From a checkpoint of a small sound classifier: 1.01M parameters, 26041 training examples.
Rows from block 3 of a small sound classifier, named by matrix and row number. Each number is 50 + 15 x the weight over its row's rms, rounded and kept within 0 to 99. All counts start at 0.
After each channel's rows are labels from the 100 clips, of 14976, where the channel reaches its highest value: "loudest" is the band of the loudest frequency at the time of the peak. Only what is clearly more common there than usual is listed. The data: acted Russian speech (Dusha). In brackets: how many of the 100, against the usual share in percent.
# c30: last pointwise conv (model.blocks.3.c3.0.weight, 192x192x1), inputs 0-191

c30.113:49 73 17 82 52 62 40 90 39 39 90 69 44 51 35 56 33 77 40 50 61 60 38 52 56 64 48 42 49 48 54 59 48 48 47 60 49 43 65 48 45 41 40 63 56 73 56 65 51 41 42 45 53 54 43 78 77 60 91 64 59 48 74 60 46 58 52 34 29 19 68 57 59 29 41 13 67 52 47 60 33 86 53 40 21 38 79 30 38 61 43 22 53 68 58 60 54 48 61 57 49 76 38 54 46 41 31 35 45 72 52 38 48 46 45 47 42 31 50 53 73 40 44 42 29 24 38 37 62 26 44 67 44 41 46 46 33 38 41 44 44 60 14 42 33 48 60 26 23 26 51 83 24 46 75 41 69 46 39 57 37 41 46 48 63 49 41 45 43 45 77 43 52 23 42 49 27 39 58 31 40 44 40 41 43 59 51 26 47 64 57 64
loudest: 250 to 500 Hz (52 vs 20.8)

c30.163:59 54 44 46 62 62 26 46 48 40 79 55 63 54 70 56 39 61 38 50 51 46 46 43 47 47 44 29 36 46 45 26 54 64 33 45 66 75 39 14 48 35 48 53 58 31 61 44 74 55 56 57 44 26 74 31 31 46 32 40 45 55 45 45 50 61 52 42 65 73 57 56 40 59 23 49 32 56 61 66 54 33 62 42 56 27 60 68 42 32 56 38 31 45 56 57 37 42 41 57 49 28 35 66 42 55 38 29 38 24 46 33 46 62 53 38 58 85 28 52 60 59 43 62 42 66 40 49 33 89 56 15 51 56 60 27 66 47 36 46 53 47 30 20 48 61 31 54 50 49 24 51 36 41 44 89 69 21 17 88 43 39 94 65 39 80 38 31 44 57 68 99 41 55 58 61 62 62 61 54 46 35 40 36 59 56 56 41 56 42 44 63
loudest: 250 to 500 Hz (88 vs 20.8)

c30.24:50 88 34 58 65 18 48 34 52 52 64 67 30 64 48 33 57 55 46 59 55 31 60 52 52 55 78 37 58 66 65 61 56 65 40 51 23 35 42 61 53 46 99 47 69 32 66 53 57 71 35 32 58 40 60 35 67 27 54 23 40 30 52 68 22 47 40 38 88 58 36 47 56 36 59 67 52 55 25 61 75 40 69 70 34 54 46 60 67 24 52 30 61 47 38 68 36 60 55 31 57 35 69 49 38 73 55 33 75 48 50 42 63 30 57 54 78 27 86 48 49 53 59 62 35 15 83 56 42 32 62 55 36 49 34 43 55 29 48 40 26 51 39 67 52 49 34 67 55 53 38 28 55 49 40 54 43 56 58 48 49 33 41 42 77 59 50 59 40 45 52 59 56 52 27 14 65 32 57 47 50 45 58 86 42 59 44 50 30 63 53 33
loudest: 500 to 1000 Hz (67 vs 8.2)

c30.10:50 27 56 43 31 66 66 85 67 39 47 57 50 47 41 63 20 67 56 45 72 38 48 72 54 49 65 53 61 42 50 45 40 51 51 53 55 46 38 43 63 56 32 47 76 42 40 47 53 73 39 52 36 46 74 37 78 54 51 42 34 39 47 42 84 61 34 38 46 57 41 45 50 42 46 28 43 61 46 74 44 55 75 49 65 50 48 46 47 43 78 63 35 65 26 54 43 28 75 39 29 85 21 47 65 59 54 46 33 53 46 48 54 53 44 46 55 44 26 71 71 42 69 45 54 59 64 74 89 89 32 72 59 63 54 53 69 49 64 52 62 35 40 37 85 66 67 53 34 55 28 45 25 56 41 51 52 35 34 45 30 53 46 62 40 70 51 57 24 86 38 62 55 34 60 39 49 25 60 67 23 51 40 32 45 68 42 47 76 13 18 47
loudest: 250 to 500 Hz (47 vs 20.8); 500 to 1000 Hz (25 vs 8.2)

c30.33:43 61 44 33 34 30 53 83 38 38 53 34 38 49 58 67 37 63 41 54 58 91 47 47 15 58 28 57 39 80 70 31 46 57 51 46 72 36 55 44 40 82 42 63 47 64 59 34 58 54 59 64 62 75 64 35 45 81 36 17 34 53 70 64 25 84 27 39 72 58 76 33 55 48 53 44 44 51 35 53 54 71 60 60 73 45 39 36 59 40 52 36 56 47 62 65 50 48 45 63 67 50 44 36 88 59 59 59 29 62 58 54 33 48 41 71 42 70 35 64 39 74 39 57 58 43 50 58 65 83 47 45 76 31 48 40 51 38 60 48 68 35 38 63 61 42 44 42 89 51 38 37 63 36 27 56 51 62 40 24 46 38 77 46 43 46 48 22 66 38 52 50 71 38 49 50 35 72 87 49 71 51 47 33 33 49 42 58 50 60 27 45
loudest: 250 to 500 Hz (47 vs 20.8)

c30.95:58 56 47 53 48 41 48 64 47 48 45 42 33 33 42 43 44 39 42 67 20 41 38 65 72 24 51 52 81 56 52 65 47 29 51 54 36 25 23 55 68 40 49 38 44 79 63 67 56 30 50 37 41 37 34 31 12 35 48 46 35 61 56 68 62 63 52 54 55 43 58 52 57 53 47 32 48 31 47 35 72 49 50 49 30 52 44 53 46 58 49 59 80 65 64 38 52 49 31 91 34 32 27 51 32 71 39 66 74 80 44 49 23 33 50 28 48 30 42 61 47 33 58 52 40 41 67 38 53 47 23 56 38 77 59 60 34 53 46 22 40 50 44 58 55 30 87 65 29 43 36 48 34 59 66 35 64 55 46 38 52 55 63 52 27 48 74 61 60 33 43 58 41 59 51 47 61 53 79 50 00 75 85 58 60 59 52 76 50 74 49 35
loudest: 250 to 500 Hz (47 vs 20.8)

c30.73:89 44 70 55 42 34 34 38 55 46 60 54 56 65 43 55 49 85 11 93 31 46 67 44 54 51 49 23 35 32 71 37 66 89 41 27 50 67 50 51 72 59 39 28 46 44 61 66 37 66 27 44 31 61 63 46 58 44 66 42 34 50 63 35 31 35 63 58 52 39 99 75 31 54 39 47 39 67 28 61 37 38 55 34 57 49 44 61 66 47 39 42 49 40 36 31 38 37 56 54 36 36 43 77 43 71 37 37 67 43 40 44 47 64 45 58 46 33 65 38 51 44 48 34 59 35 40 43 58 50 46 74 70 40 46 71 32 48 45 34 47 43 28 60 65 56 42 48 22 63 66 40 50 44 62 53 67 45 67 31 50 59 35 34 34 37 56 42 71 52 39 45 63 38 32 60 38 34 47 47 59 20 11 40 52 45 60 62 65 24 68 35
loudest: 250 to 500 Hz (91 vs 20.8)

c30.51:48 50 38 79 41 60 59 52 57 33 39 45 71 40 60 50 37 81 52 26 41 52 55 59 44 39 65 17 44 68 58 47 43 36 43 59 49 65 54 19 18 66 61 74 21 50 75 44 30 44 35 23 52 60 43 55 51 28 50 06 63 53 52 69 57 34 30 50 51 60 32 23 61 46 33 63 64 24 62 27 55 37 49 42 46 39 51 23 42 22 58 43 57 56 34 53 38 46 63 38 64 53 38 33 21 56 60 30 54 57 50 44 55 59 76 62 40 37 64 78 14 43 39 49 28 50 77 40 57 37 46 37 60 60 25 31 43 60 28 35 37 30 58 47 50 60 63 48 41 27 32 43 59 51 33 41 24 32 39 60 56 27 48 53 63 44 36 52 29 46 22 55 32 39 78 37 41 35 47 42 85 61 59 39 66 39 37 57 54 73 52 25
loudest: 500 to 1000 Hz (59 vs 8.2)

c30.160:26 43 49 37 53 29 49 63 34 27 29 48 55 54 37 61 51 43 52 55 61 35 38 62 58 47 82 22 56 31 42 44 31 71 83 50 78 72 81 62 45 46 82 65 31 36 41 61 53 33 45 58 29 25 95 24 50 48 38 23 43 41 52 66 46 50 28 40 47 28 55 58 50 46 38 35 55 94 36 52 57 57 39 65 32 38 53 46 61 46 51 59 80 80 55 60 31 48 53 18 53 60 37 52 52 50 40 29 32 64 49 79 51 47 55 55 54 27 50 48 60 74 49 44 58 38 46 73 76 27 56 58 65 39 39 45 49 45 37 54 77 70 51 42 50 81 61 61 63 67 28 53 40 37 26 67 54 52 37 49 36 53 72 46 38 69 52 52 46 52 19 28 33 21 46 39 52 63 45 57 44 49 64 65 52 52 31 61 48 48 16 60
loudest: 500 to 1000 Hz (29 vs 8.2)

c30.177:48 74 55 37 35 26 80 52 52 47 65 59 57 54 62 62 39 73 72 83 39 34 39 44 52 37 60 22 70 46 22 66 51 85 76 46 86 53 22 47 50 35 48 33 35 54 30 34 58 23 35 56 53 51 26 71 37 31 45 66 50 56 69 59 48 67 45 50 37 58 45 51 47 34 54 39 40 38 56 49 27 25 62 45 51 59 64 26 63 53 38 77 41 42 43 42 28 50 79 37 67 64 46 26 50 61 43 48 34 82 28 26 35 57 51 53 40 15 66 31 60 60 34 46 82 63 36 60 67 41 25 30 54 20 44 64 47 39 65 46 77 41 49 58 37 50 54 37 52 57 47 60 24 47 58 56 54 33 52 48 36 34 66 60 32 43 58 43 32 87 65 32 57 52 34 47 43 60 52 42 66 35 44 48 38 54 13 57 38 52 54 40
loudest: 250 to 500 Hz (47 vs 20.8); 500 to 1000 Hz (31 vs 8.2)

c30.66:55 66 27 60 43 31 61 64 39 50 39 62 38 48 39 43 47 53 76 42 38 48 51 50 53 37 60 36 55 46 43 63 99 37 35 46 73 48 50 46 61 69 60 52 66 38 70 99 41 43 74 43 29 44 64 62 43 53 47 60 67 74 51 56 38 44 39 62 49 43 53 70 38 35 23 53 53 43 45 55 30 43 31 70 21 44 29 43 59 86 50 15 57 54 27 33 54 64 59 39 47 31 22 56 61 69 51 60 53 36 61 42 36 55 38 69 31 38 23 33 61 63 35 42 44 44 35 35 62 55 36 68 43 51 25 33 38 38 32 38 46 44 63 55 85 36 46 72 46 55 61 68 34 60 42 28 32 43 35 33 44 82 46 32 43 47 50 43 41 60 46 53 60 44 38 40 62 56 22 35 93 60 48 87 54 40 66 41 30 44 44 41
loudest: 4000 to 8000 Hz (73 vs 7.8)

c30.134:22 28 51 39 26 44 44 39 35 64 58 35 40 26 27 41 64 48 40 81 43 36 43 30 13 41 83 62 52 62 30 24 47 40 53 60 50 41 40 29 32 30 45 37 52 18 41 61 55 47 38 62 62 57 49 75 49 38 65 44 41 36 53 31 58 55 31 48 35 73 50 29 41 31 55 53 53 64 50 57 30 52 51 19 35 51 49 35 30 60 63 75 81 32 20 63 67 56 54 43 75 42 59 77 66 41 35 86 46 45 29 27 35 50 36 85 57 62 46 53 26 64 52 79 54 75 67 48 65 30 69 55 65 52 29 42 51 51 58 54 62 34 63 51 69 45 35 47 51 35 68 50 47 46 67 66 67 80 43 27 42 45 44 44 35 49 40 61 40 64 31 46 43 30 55 38 46 60 67 45 21 59 59 40 31 26 34 56 44 40 57 31
loudest: 250 to 500 Hz (56 vs 20.8)

c30.72:50 57 37 55 39 69 43 37 65 35 39 51 29 48 71 37 49 40 30 69 76 47 92 71 57 51 39 37 57 33 53 80 33 34 55 59 66 36 50 47 52 47 27 49 36 68 71 45 39 18 58 88 65 41 61 69 99 50 61 58 45 31 45 56 70 57 34 20 51 61 43 61 45 40 54 67 60 53 57 33 30 68 62 71 49 39 43 62 34 62 48 37 32 32 39 43 72 47 58 49 68 44 62 28 49 68 52 50 39 49 34 28 37 67 43 48 30 43 92 54 55 51 53 67 34 29 50 37 45 31 36 67 29 45 72 43 52 51 48 54 54 53 63 39 42 37 55 38 28 36 22 51 57 68 43 57 60 50 38 35 50 35 29 48 55 48 46 33 49 63 22 89 48 40 36 28 56 99 70 36 55 36 29 38 41 53 50 59 59 52 55 36
loudest: 500 to 1000 Hz (44 vs 8.2)

c30.138:40 68 66 34 52 82 46 72 59 67 36 39 37 34 59 48 29 38 59 53 71 59 50 50 38 62 59 47 81 47 30 44 70 46 53 34 36 38 63 43 30 39 47 30 51 53 42 22 53 41 33 54 63 28 35 39 65 54 45 46 42 70 35 73 60 40 53 65 83 42 45 65 32 39 40 67 47 44 44 76 44 56 50 28 30 52 32 35 34 49 39 54 22 27 55 75 31 77 81 44 50 46 62 51 56 34 46 66 47 45 44 35 97 44 40 60 27 61 47 40 88 68 50 34 42 47 26 28 57 52 69 74 38 82 53 52 57 44 60 68 82 32 50 50 18 62 67 44 65 31 44 52 62 62 56 44 63 53 56 27 84 52 69 41 67 48 44 45 46 32 50 79 44 54 52 64 45 56 50 49 24 61 83 55 64 53 36 28 63 35 57 48
loudest: 500 to 1000 Hz (25 vs 8.2)

c30.148:67 45 47 70 63 35 51 45 34 55 76 48 44 66 64 43 60 63 52 53 20 41 67 59 87 36 54 38 60 61 60 06 97 63 55 56 65 51 44 30 53 47 48 72 58 58 48 60 32 57 54 53 66 68 69 49 33 70 65 35 62 54 53 29 81 47 21 48 64 21 44 40 22 26 45 75 29 57 54 42 45 43 46 71 61 59 24 38 58 39 41 34 50 55 45 62 55 53 30 75 43 43 47 61 61 44 51 62 32 53 38 49 57 53 59 63 81 59 45 45 41 33 82 50 72 55 27 64 53 38 39 59 87 47 67 40 45 54 45 43 65 34 45 71 42 39 54 36 46 56 65 47 64 57 51 63 48 56 42 42 75 27 31 46 57 29 55 33 57 40 58 34 53 31 52 56 35 15 49 38 49 51 61 17 18 76 40 53 37 80 71 42
loudest: 250 to 500 Hz (46 vs 20.8)

c30.17:33 36 44 59 35 60 31 42 53 45 59 69 39 67 71 65 62 62 61 36 66 69 83 50 84 62 44 49 57 66 73 37 52 51 57 59 50 34 71 32 43 43 62 62 72 49 68 53 85 41 42 37 44 38 46 37 53 67 52 26 31 53 64 31 62 56 40 26 54 32 56 53 37 45 39 58 75 41 44 48 47 78 73 64 47 48 60 51 53 34 43 54 60 43 33 44 28 44 30 74 26 43 79 35 59 44 29 57 43 43 58 38 63 83 68 26 57 56 71 66 81 56 70 31 51 71 42 22 58 38 29 51 50 73 50 55 46 58 65 57 24 59 48 50 34 87 48 82 38 50 41 59 39 41 71 99 34 78 42 46 40 43 44 40 38 47 65 55 28 59 45 47 33 71 45 71 44 40 56 58 48 65 39 40 52 40 46 54 26 62 39 52
loudest: 500 to 1000 Hz (64 vs 8.2)

c30.110:51 39 65 75 30 62 60 42 41 72 40 39 44 46 30 50 41 70 33 73 68 38 51 27 45 50 71 44 43 39 39 20 33 57 35 54 78 36 44 42 50 41 34 36 31 39 66 56 33 40 28 45 71 44 57 39 58 56 54 48 29 54 51 72 57 48 23 40 46 43 49 51 54 50 57 55 52 59 54 65 38 85 61 55 57 29 56 71 83 66 73 87 59 84 57 35 53 79 55 36 31 70 39 58 35 31 65 27 19 36 47 48 48 30 25 39 49 40 40 58 32 44 23 28 37 48 75 55 67 32 41 48 27 48 48 25 45 37 39 43 38 33 43 37 50 39 44 74 51 43 22 51 40 56 79 39 29 53 45 52 45 39 24 34 52 23 64 30 69 58 47 48 47 75 35 37 14 32 71 46 50 56 72 40 61 43 30 63 32 48 43 54
loudest: 250 to 500 Hz (50 vs 20.8)

c30.64:78 49 53 53 69 46 36 46 39 62 38 51 41 41 58 42 46 47 60 37 42 56 50 34 58 55 63 62 68 51 28 15 56 47 32 34 50 41 25 38 59 49 31 37 50 47 38 36 35 39 66 41 51 68 56 75 35 38 60 53 29 59 36 59 72 39 37 70 25 44 56 39 20 40 65 31 77 41 39 62 43 82 39 25 68 50 65 87 79 77 56 44 39 38 44 67 66 62 48 39 19 66 45 58 22 62 32 64 53 67 23 34 63 66 70 68 82 60 56 48 59 45 66 30 38 46 40 58 68 33 38 44 76 70 50 63 65 92 52 47 45 51 67 78 41 41 24 71 69 49 33 37 30 66 73 34 35 56 44 48 42 43 30 70 45 72 43 45 44 54 25 33 53 76 49 39 56 31 44 54 62 40 61 63 34 57 55 48 38 51 63 51
loudest: 250 to 500 Hz (55 vs 20.8)

c30.116:56 66 55 37 34 31 75 41 62 56 55 51 72 58 58 52 53 52 65 56 46 66 68 32 33 37 70 52 34 46 52 41 77 40 47 62 56 51 22 42 59 29 41 31 69 54 64 81 97 39 54 53 60 40 15 59 45 50 32 56 65 39 59 43 38 55 63 73 73 55 70 48 57 46 36 31 37 52 40 30 56 47 15 37 37 44 66 53 65 64 23 46 63 71 58 67 44 69 44 43 38 46 48 38 12 56 41 76 51 44 25 47 45 47 46 69 50 42 69 60 34 44 51 23 49 68 40 77 31 28 44 41 38 29 43 61 33 50 88 65 43 61 58 39 34 50 46 37 53 29 58 40 55 49 33 43 55 31 63 52 37 56 44 26 98 63 65 48 29 21 30 59 27 69 70 33 38 57 30 43 49 51 38 35 56 79 44 39 37 56 40 59
loudest: 4000 to 8000 Hz (35 vs 7.8)

c30.127:37 28 61 61 36 56 65 81 48 49 46 62 50 33 75 40 49 61 47 12 56 51 42 84 36 55 32 45 49 65 62 58 30 81 42 49 37 38 53 36 77 42 58 59 66 77 38 53 35 62 50 53 41 36 57 29 53 24 30 33 60 32 64 56 35 54 63 30 39 44 39 54 25 42 63 32 18 35 42 15 62 14 38 57 47 15 49 47 51 65 56 59 41 30 54 20 52 36 61 43 42 62 29 48 34 69 58 33 43 39 33 49 59 53 58 52 60 63 84 47 28 68 34 41 39 31 90 37 65 20 49 75 71 40 48 38 57 63 47 66 70 41 42 36 57 47 26 51 34 33 44 59 36 63 49 67 54 48 22 49 52 38 57 59 45 55 57 67 59 56 38 35 54 40 60 51 59 64 39 60 77 31 53 53 77 72 26 52 31 47 46 63
loudest: 500 to 1000 Hz (50 vs 8.2)

c30.14:66 47 55 29 43 45 76 38 56 53 31 19 54 64 42 60 51 66 36 58 55 31 44 53 37 43 64 58 79 37 74 26 41 65 43 72 38 53 66 33 45 46 37 68 65 51 52 57 99 69 54 56 59 33 58 28 54 56 59 40 43 42 43 64 33 85 35 52 21 35 54 28 52 57 45 50 37 63 55 86 54 61 56 41 65 75 36 60 60 37 48 49 32 46 28 54 37 38 46 64 53 54 48 51 89 60 49 42 77 31 36 50 56 30 58 51 69 75 53 49 41 42 71 48 51 74 43 45 24 43 74 45 61 62 32 56 51 37 48 44 80 22 16 76 52 51 43 49 40 41 47 52 57 39 44 32 41 53 31 52 29 50 61 58 77 42 58 57 21 41 67 37 30 55 32 59 37 75 53 68 47 52 59 40 51 78 57 35 66 75 58 43
loudest: 250 to 500 Hz (56 vs 20.8)

c30.189:46 97 59 23 49 46 59 39 50 51 46 75 71 45 55 45 47 55 41 71 70 35 35 45 76 51 90 43 75 73 45 64 72 63 33 45 99 41 18 42 27 37 93 37 51 61 65 53 45 41 66 66 40 59 54 60 64 66 70 66 38 64 46 27 59 36 50 48 54 38 23 46 34 46 66 46 34 48 43 24 44 58 75 27 53 46 55 66 45 25 38 52 48 40 62 71 43 59 20 55 34 57 41 37 45 26 60 45 64 35 24 61 60 52 49 52 31 53 33 45 65 47 28 29 55 37 47 44 52 36 39 46 47 50 65 35 40 40 35 49 45 67 30 54 51 55 53 31 27 50 35 52 29 27 44 36 48 56 36 46 48 39 44 77 69 15 35 35 33 30 47 36 58 50 31 44 60 63 38 45 46 83 46 31 53 45 46 35 39 42 49 47
loudest: 500 to 1000 Hz (26 vs 8.2)

c30.145:31 61 41 57 35 60 50 45 66 46 88 66 45 33 43 64 33 46 65 65 58 49 55 40 37 37 63 26 31 58 36 57 39 21 85 45 27 46 48 48 24 17 35 38 41 50 34 56 47 52 28 60 34 45 46 81 45 61 54 13 57 33 52 53 44 50 69 50 61 67 88 21 41 30 55 64 52 50 38 57 43 48 47 39 51 70 61 68 48 68 61 58 37 63 46 54 72 52 70 55 56 39 61 40 36 55 40 53 52 50 46 62 89 36 80 35 47 53 57 28 60 57 34 79 55 54 46 67 35 49 60 32 46 46 34 57 46 47 53 57 42 44 54 54 56 33 48 44 46 75 65 34 49 48 60 80 40 55 71 55 59 68 76 48 61 30 47 60 74 65 48 59 73 53 24 38 38 68 36 51 85 29 60 54 54 20 33 99 48 53 36 38
loudest: 4000 to 8000 Hz (29 vs 7.8)

c30.76:45 47 51 73 59 55 49 53 27 25 64 44 75 59 53 48 63 34 39 42 52 59 51 40 38 71 64 49 32 49 51 66 24 43 58 41 39 61 71 49 49 54 38 54 59 72 48 41 60 44 30 55 41 53 42 52 65 56 86 52 33 39 56 57 63 49 62 43 46 71 46 38 33 57 41 80 60 65 59 51 51 36 45 59 39 57 61 58 21 57 51 32 60 24 47 19 70 55 75 66 80 82 34 44 52 41 42 59 62 36 40 78 66 47 13 46 39 43 58 48 59 59 56 73 57 30 19 58 54 57 44 60 52 19 48 21 52 53 59 55 38 60 47 92 28 36 72 59 33 34 38 51 38 25 61 89 47 54 46 43 29 73 45 65 56 63 55 37 46 32 26 34 73 78 31 71 68 39 47 40 46 34 69 31 81 67 43 33 83 44 51 62
loudest: 250 to 500 Hz (44 vs 20.8)

c30.169:40 54 35 48 58 29 50 51 44 39 28 51 44 45 47 58 66 56 52 33 44 51 52 70 25 48 49 84 76 70 59 69 31 48 38 58 53 70 70 64 69 41 61 37 63 55 43 66 42 22 40 41 43 25 56 39 31 43 94 54 47 48 46 84 31 52 71 81 29 69 59 55 54 36 25 36 44 58 35 53 45 24 36 48 72 62 42 74 42 44 58 45 59 31 75 25 57 49 56 48 49 46 48 35 58 33 49 45 41 26 86 44 38 47 52 46 48 49 70 65 56 64 36 44 28 36 44 57 28 55 59 56 33 56 58 37 54 35 41 81 82 60 45 27 59 52 50 74 70 51 63 64 57 35 31 66 59 29 53 25 60 75 45 54 46 64 41 35 58 79 60 26 59 35 59 50 82 46 70 59 97 43 38 55 35 58 58 62 34 72 55 48
loudest: 500 to 1000 Hz (30 vs 8.2)

c30.101:50 43 54 48 48 19 66 63 43 56 53 39 49 35 58 60 56 84 64 51 40 81 61 44 71 38 80 50 55 61 85 51 32 66 26 36 62 55 28 57 71 40 54 51 51 37 58 53 40 35 39 46 63 58 43 57 48 41 29 50 51 24 47 78 71 33 39 63 48 43 40 53 69 56 59 57 45 46 46 45 00 73 32 55 35 92 49 33 27 32 42 53 73 78 76 40 53 66 69 65 22 83 61 54 51 53 19 52 68 26 80 54 66 43 66 49 38 67 36 55 64 57 36 57 32 55 56 65 30 41 55 63 36 46 39 77 40 17 36 69 64 62 30 50 62 46 53 53 51 49 34 62 40 62 19 40 43 43 54 43 51 53 48 46 78 50 47 45 47 45 38 39 62 37 37 79 59 61 35 59 66 40 57 50 61 62 45 36 69 69 24 54
loudest: 250 to 500 Hz (54 vs 20.8); 500 to 1000 Hz (28 vs 8.2)

c30.53:71 42 65 22 56 52 77 31 48 31 74 60 25 54 45 50 37 62 42 66 45 44 43 89 65 26 44 49 42 50 32 90 52 65 57 53 48 41 62 51 20 67 60 48 52 38 45 45 43 40 39 42 46 74 68 34 47 42 52 57 21 51 71 77 28 45 53 52 79 39 26 52 38 59 36 60 59 23 57 66 56 49 47 56 77 49 50 58 67 30 16 31 38 30 66 60 44 09 58 40 41 56 20 42 68 51 56 50 54 34 17 49 38 36 62 32 45 44 43 45 56 44 53 67 45 41 53 43 57 57 57 47 77 44 52 53 44 42 47 46 18 35 33 51 59 48 42 63 48 31 47 48 36 17 89 49 56 28 59 48 82 34 49 46 48 73 29 50 66 60 59 60 46 52 50 34 79 49 28 42 49 37 84 64 60 34 53 44 39 57 28 26
loudest: 250 to 500 Hz (62 vs 20.8); 500 to 1000 Hz (36 vs 8.2)

c30.4:60 46 41 34 59 75 73 29 52 62 41 27 46 39 56 32 52 62 60 45 42 68 43 64 57 43 35 38 28 50 77 29 25 40 55 47 50 53 53 45 69 40 48 52 51 53 45 50 53 66 46 54 57 55 54 66 61 49 42 54 57 22 75 55 37 66 44 37 52 47 28 10 52 42 58 37 49 35 40 40 39 26 67 40 49 60 87 65 72 33 37 17 31 33 67 61 44 46 32 62 49 53 68 46 60 62 51 37 69 36 32 74 58 19 39 53 55 45 34 50 34 14 27 46 37 83 39 53 55 65 56 15 81 24 54 48 34 54 82 56 25 58 59 34 36 26 30 42 48 55 64 51 73 54 37 65 75 76 53 68 54 73 49 32 46 57 46 35 29 77 49 40 57 34 48 36 62 69 28 44 52 62 30 31 37 34 44 27 68 45 35 45
loudest: 250 to 500 Hz (60 vs 20.8)

c30.166:54 51 67 45 33 65 43 57 69 41 62 35 60 53 64 53 45 72 55 32 54 55 50 81 32 46 50 34 61 50 59 66 40 61 32 73 25 82 70 57 48 43 55 56 41 64 48 29 38 59 46 51 43 31 36 29 27 59 37 56 79 56 42 72 59 78 42 36 63 76 64 67 27 75 55 58 40 40 28 47 80 33 71 31 34 70 33 59 37 72 62 47 34 19 25 27 47 24 60 64 41 75 68 40 52 36 36 31 45 70 53 32 33 95 63 77 62 61 55 62 57 42 49 41 65 42 81 27 52 42 55 75 47 49 60 28 56 18 48 40 44 51 52 64 46 48 43 22 45 41 42 39 65 15 53 32 63 48 55 29 50 61 60 30 46 56 40 27 46 44 37 73 62 53 52 28 46 43 56 25 38 29 57 53 52 47 57 40 39 49 57 66
loudest: 500 to 1000 Hz (74 vs 8.2)

c30.68:67 64 47 55 35 34 51 53 73 47 30 46 31 49 55 81 50 64 57 27 49 54 46 79 28 35 48 51 73 43 34 43 43 61 94 23 53 79 37 48 72 69 43 62 35 39 48 52 67 22 58 45 48 39 48 41 54 51 39 42 32 66 35 49 41 54 39 47 50 37 59 61 34 43 87 55 31 50 67 13 41 40 49 43 45 29 51 49 24 60 39 60 44 51 59 37 08 59 58 57 54 52 64 46 50 57 41 48 30 48 65 40 43 44 44 22 19 58 59 59 53 44 50 28 51 49 60 71 68 29 72 41 30 63 35 38 58 67 55 33 44 28 33 70 52 74 57 32 48 38 88 66 72 44 31 39 50 27 40 37 40 59 46 37 35 69 78 76 50 50 31 23 36 42 33 62 54 51 45 51 20 23 58 76 50 54 32 69 62 46 39 39
loudest: 4000 to 8000 Hz (66 vs 7.8)

c30.9:55 51 64 23 72 43 52 86 38 51 40 60 30 45 73 77 27 80 76 36 70 47 57 32 38 65 10 36 19 79 44 35 62 40 52 49 43 68 23 49 49 38 43 65 48 34 51 50 71 67 61 42 68 52 43 55 63 39 69 64 77 30 69 70 32 46 40 49 36 47 48 57 40 70 75 45 39 47 22 39 44 44 57 43 67 49 45 69 63 71 42 41 55 31 56 52 44 43 28 62 58 50 60 75 49 22 49 32 54 39 72 59 69 48 27 59 75 75 57 29 55 29 46 48 54 59 52 56 53 71 85 54 56 26 41 22 20 68 50 60 46 54 59 75 47 32 64 55 49 24 20 36 43 55 51 51 50 43 37 46 59 18 43 47 45 40 55 54 34 41 55 35 47 65 45 56 68 42 82 55 70 33 31 55 46 36 41 51 30 52 64 43
loudest: 250 to 500 Hz (43 vs 20.8); 500 to 1000 Hz (27 vs 8.2)

c30.94:48 50 31 75 35 78 44 42 52 42 56 59 77 40 40 53 83 69 42 61 41 53 59 49 26 37 43 36 22 83 73 59 56 66 41 44 39 50 52 32 26 65 36 60 51 32 36 81 33 58 62 52 42 29 65 52 44 56 45 35 45 31 47 39 47 48 51 51 50 37 32 35 38 43 50 22 46 36 55 24 51 50 23 47 23 58 56 46 67 58 62 80 47 77 62 37 50 48 50 37 63 46 46 47 29 51 41 64 58 51 55 56 55 64 44 25 46 39 18 55 57 28 37 62 47 73 53 28 32 44 52 25 40 59 36 33 45 32 40 37 26 65 32 49 31 51 72 57 63 54 37 05 58 48 21 69 54 34 43 27 46 36 68 49 71 57 65 59 20 50 39 52 44 35 81 31 63 52 30 27 57 59 27 57 28 62 48 29 46 41 12 39
loudest: 250 to 500 Hz (42 vs 20.8); 500 to 1000 Hz (31 vs 8.2)

c30.117:51 81 37 53 58 39 52 33 65 57 52 33 51 33 64 17 80 63 51 58 49 42 21 57 36 67 63 64 43 73 41 49 41 35 62 40 58 52 48 53 50 73 52 42 43 39 64 32 41 51 24 38 48 49 54 37 77 85 28 72 77 58 33 50 56 31 47 76 51 58 27 54 36 54 76 46 34 34 38 30 81 67 55 76 70 39 23 56 61 58 18 22 83 75 38 75 48 49 41 53 59 51 34 35 26 60 35 72 45 74 40 62 33 57 38 57 66 35 47 61 32 69 54 45 44 54 53 34 41 60 43 56 46 69 64 47 49 73 59 57 51 28 58 58 57 55 24 44 61 67 60 55 71 69 36 62 40 34 26 24 40 65 57 43 19 64 64 37 51 34 57 50 58 67 46 35 63 69 63 48 44 45 29 49 39 81 29 55 46 42 69 65
loudest: 500 to 1000 Hz (35 vs 8.2)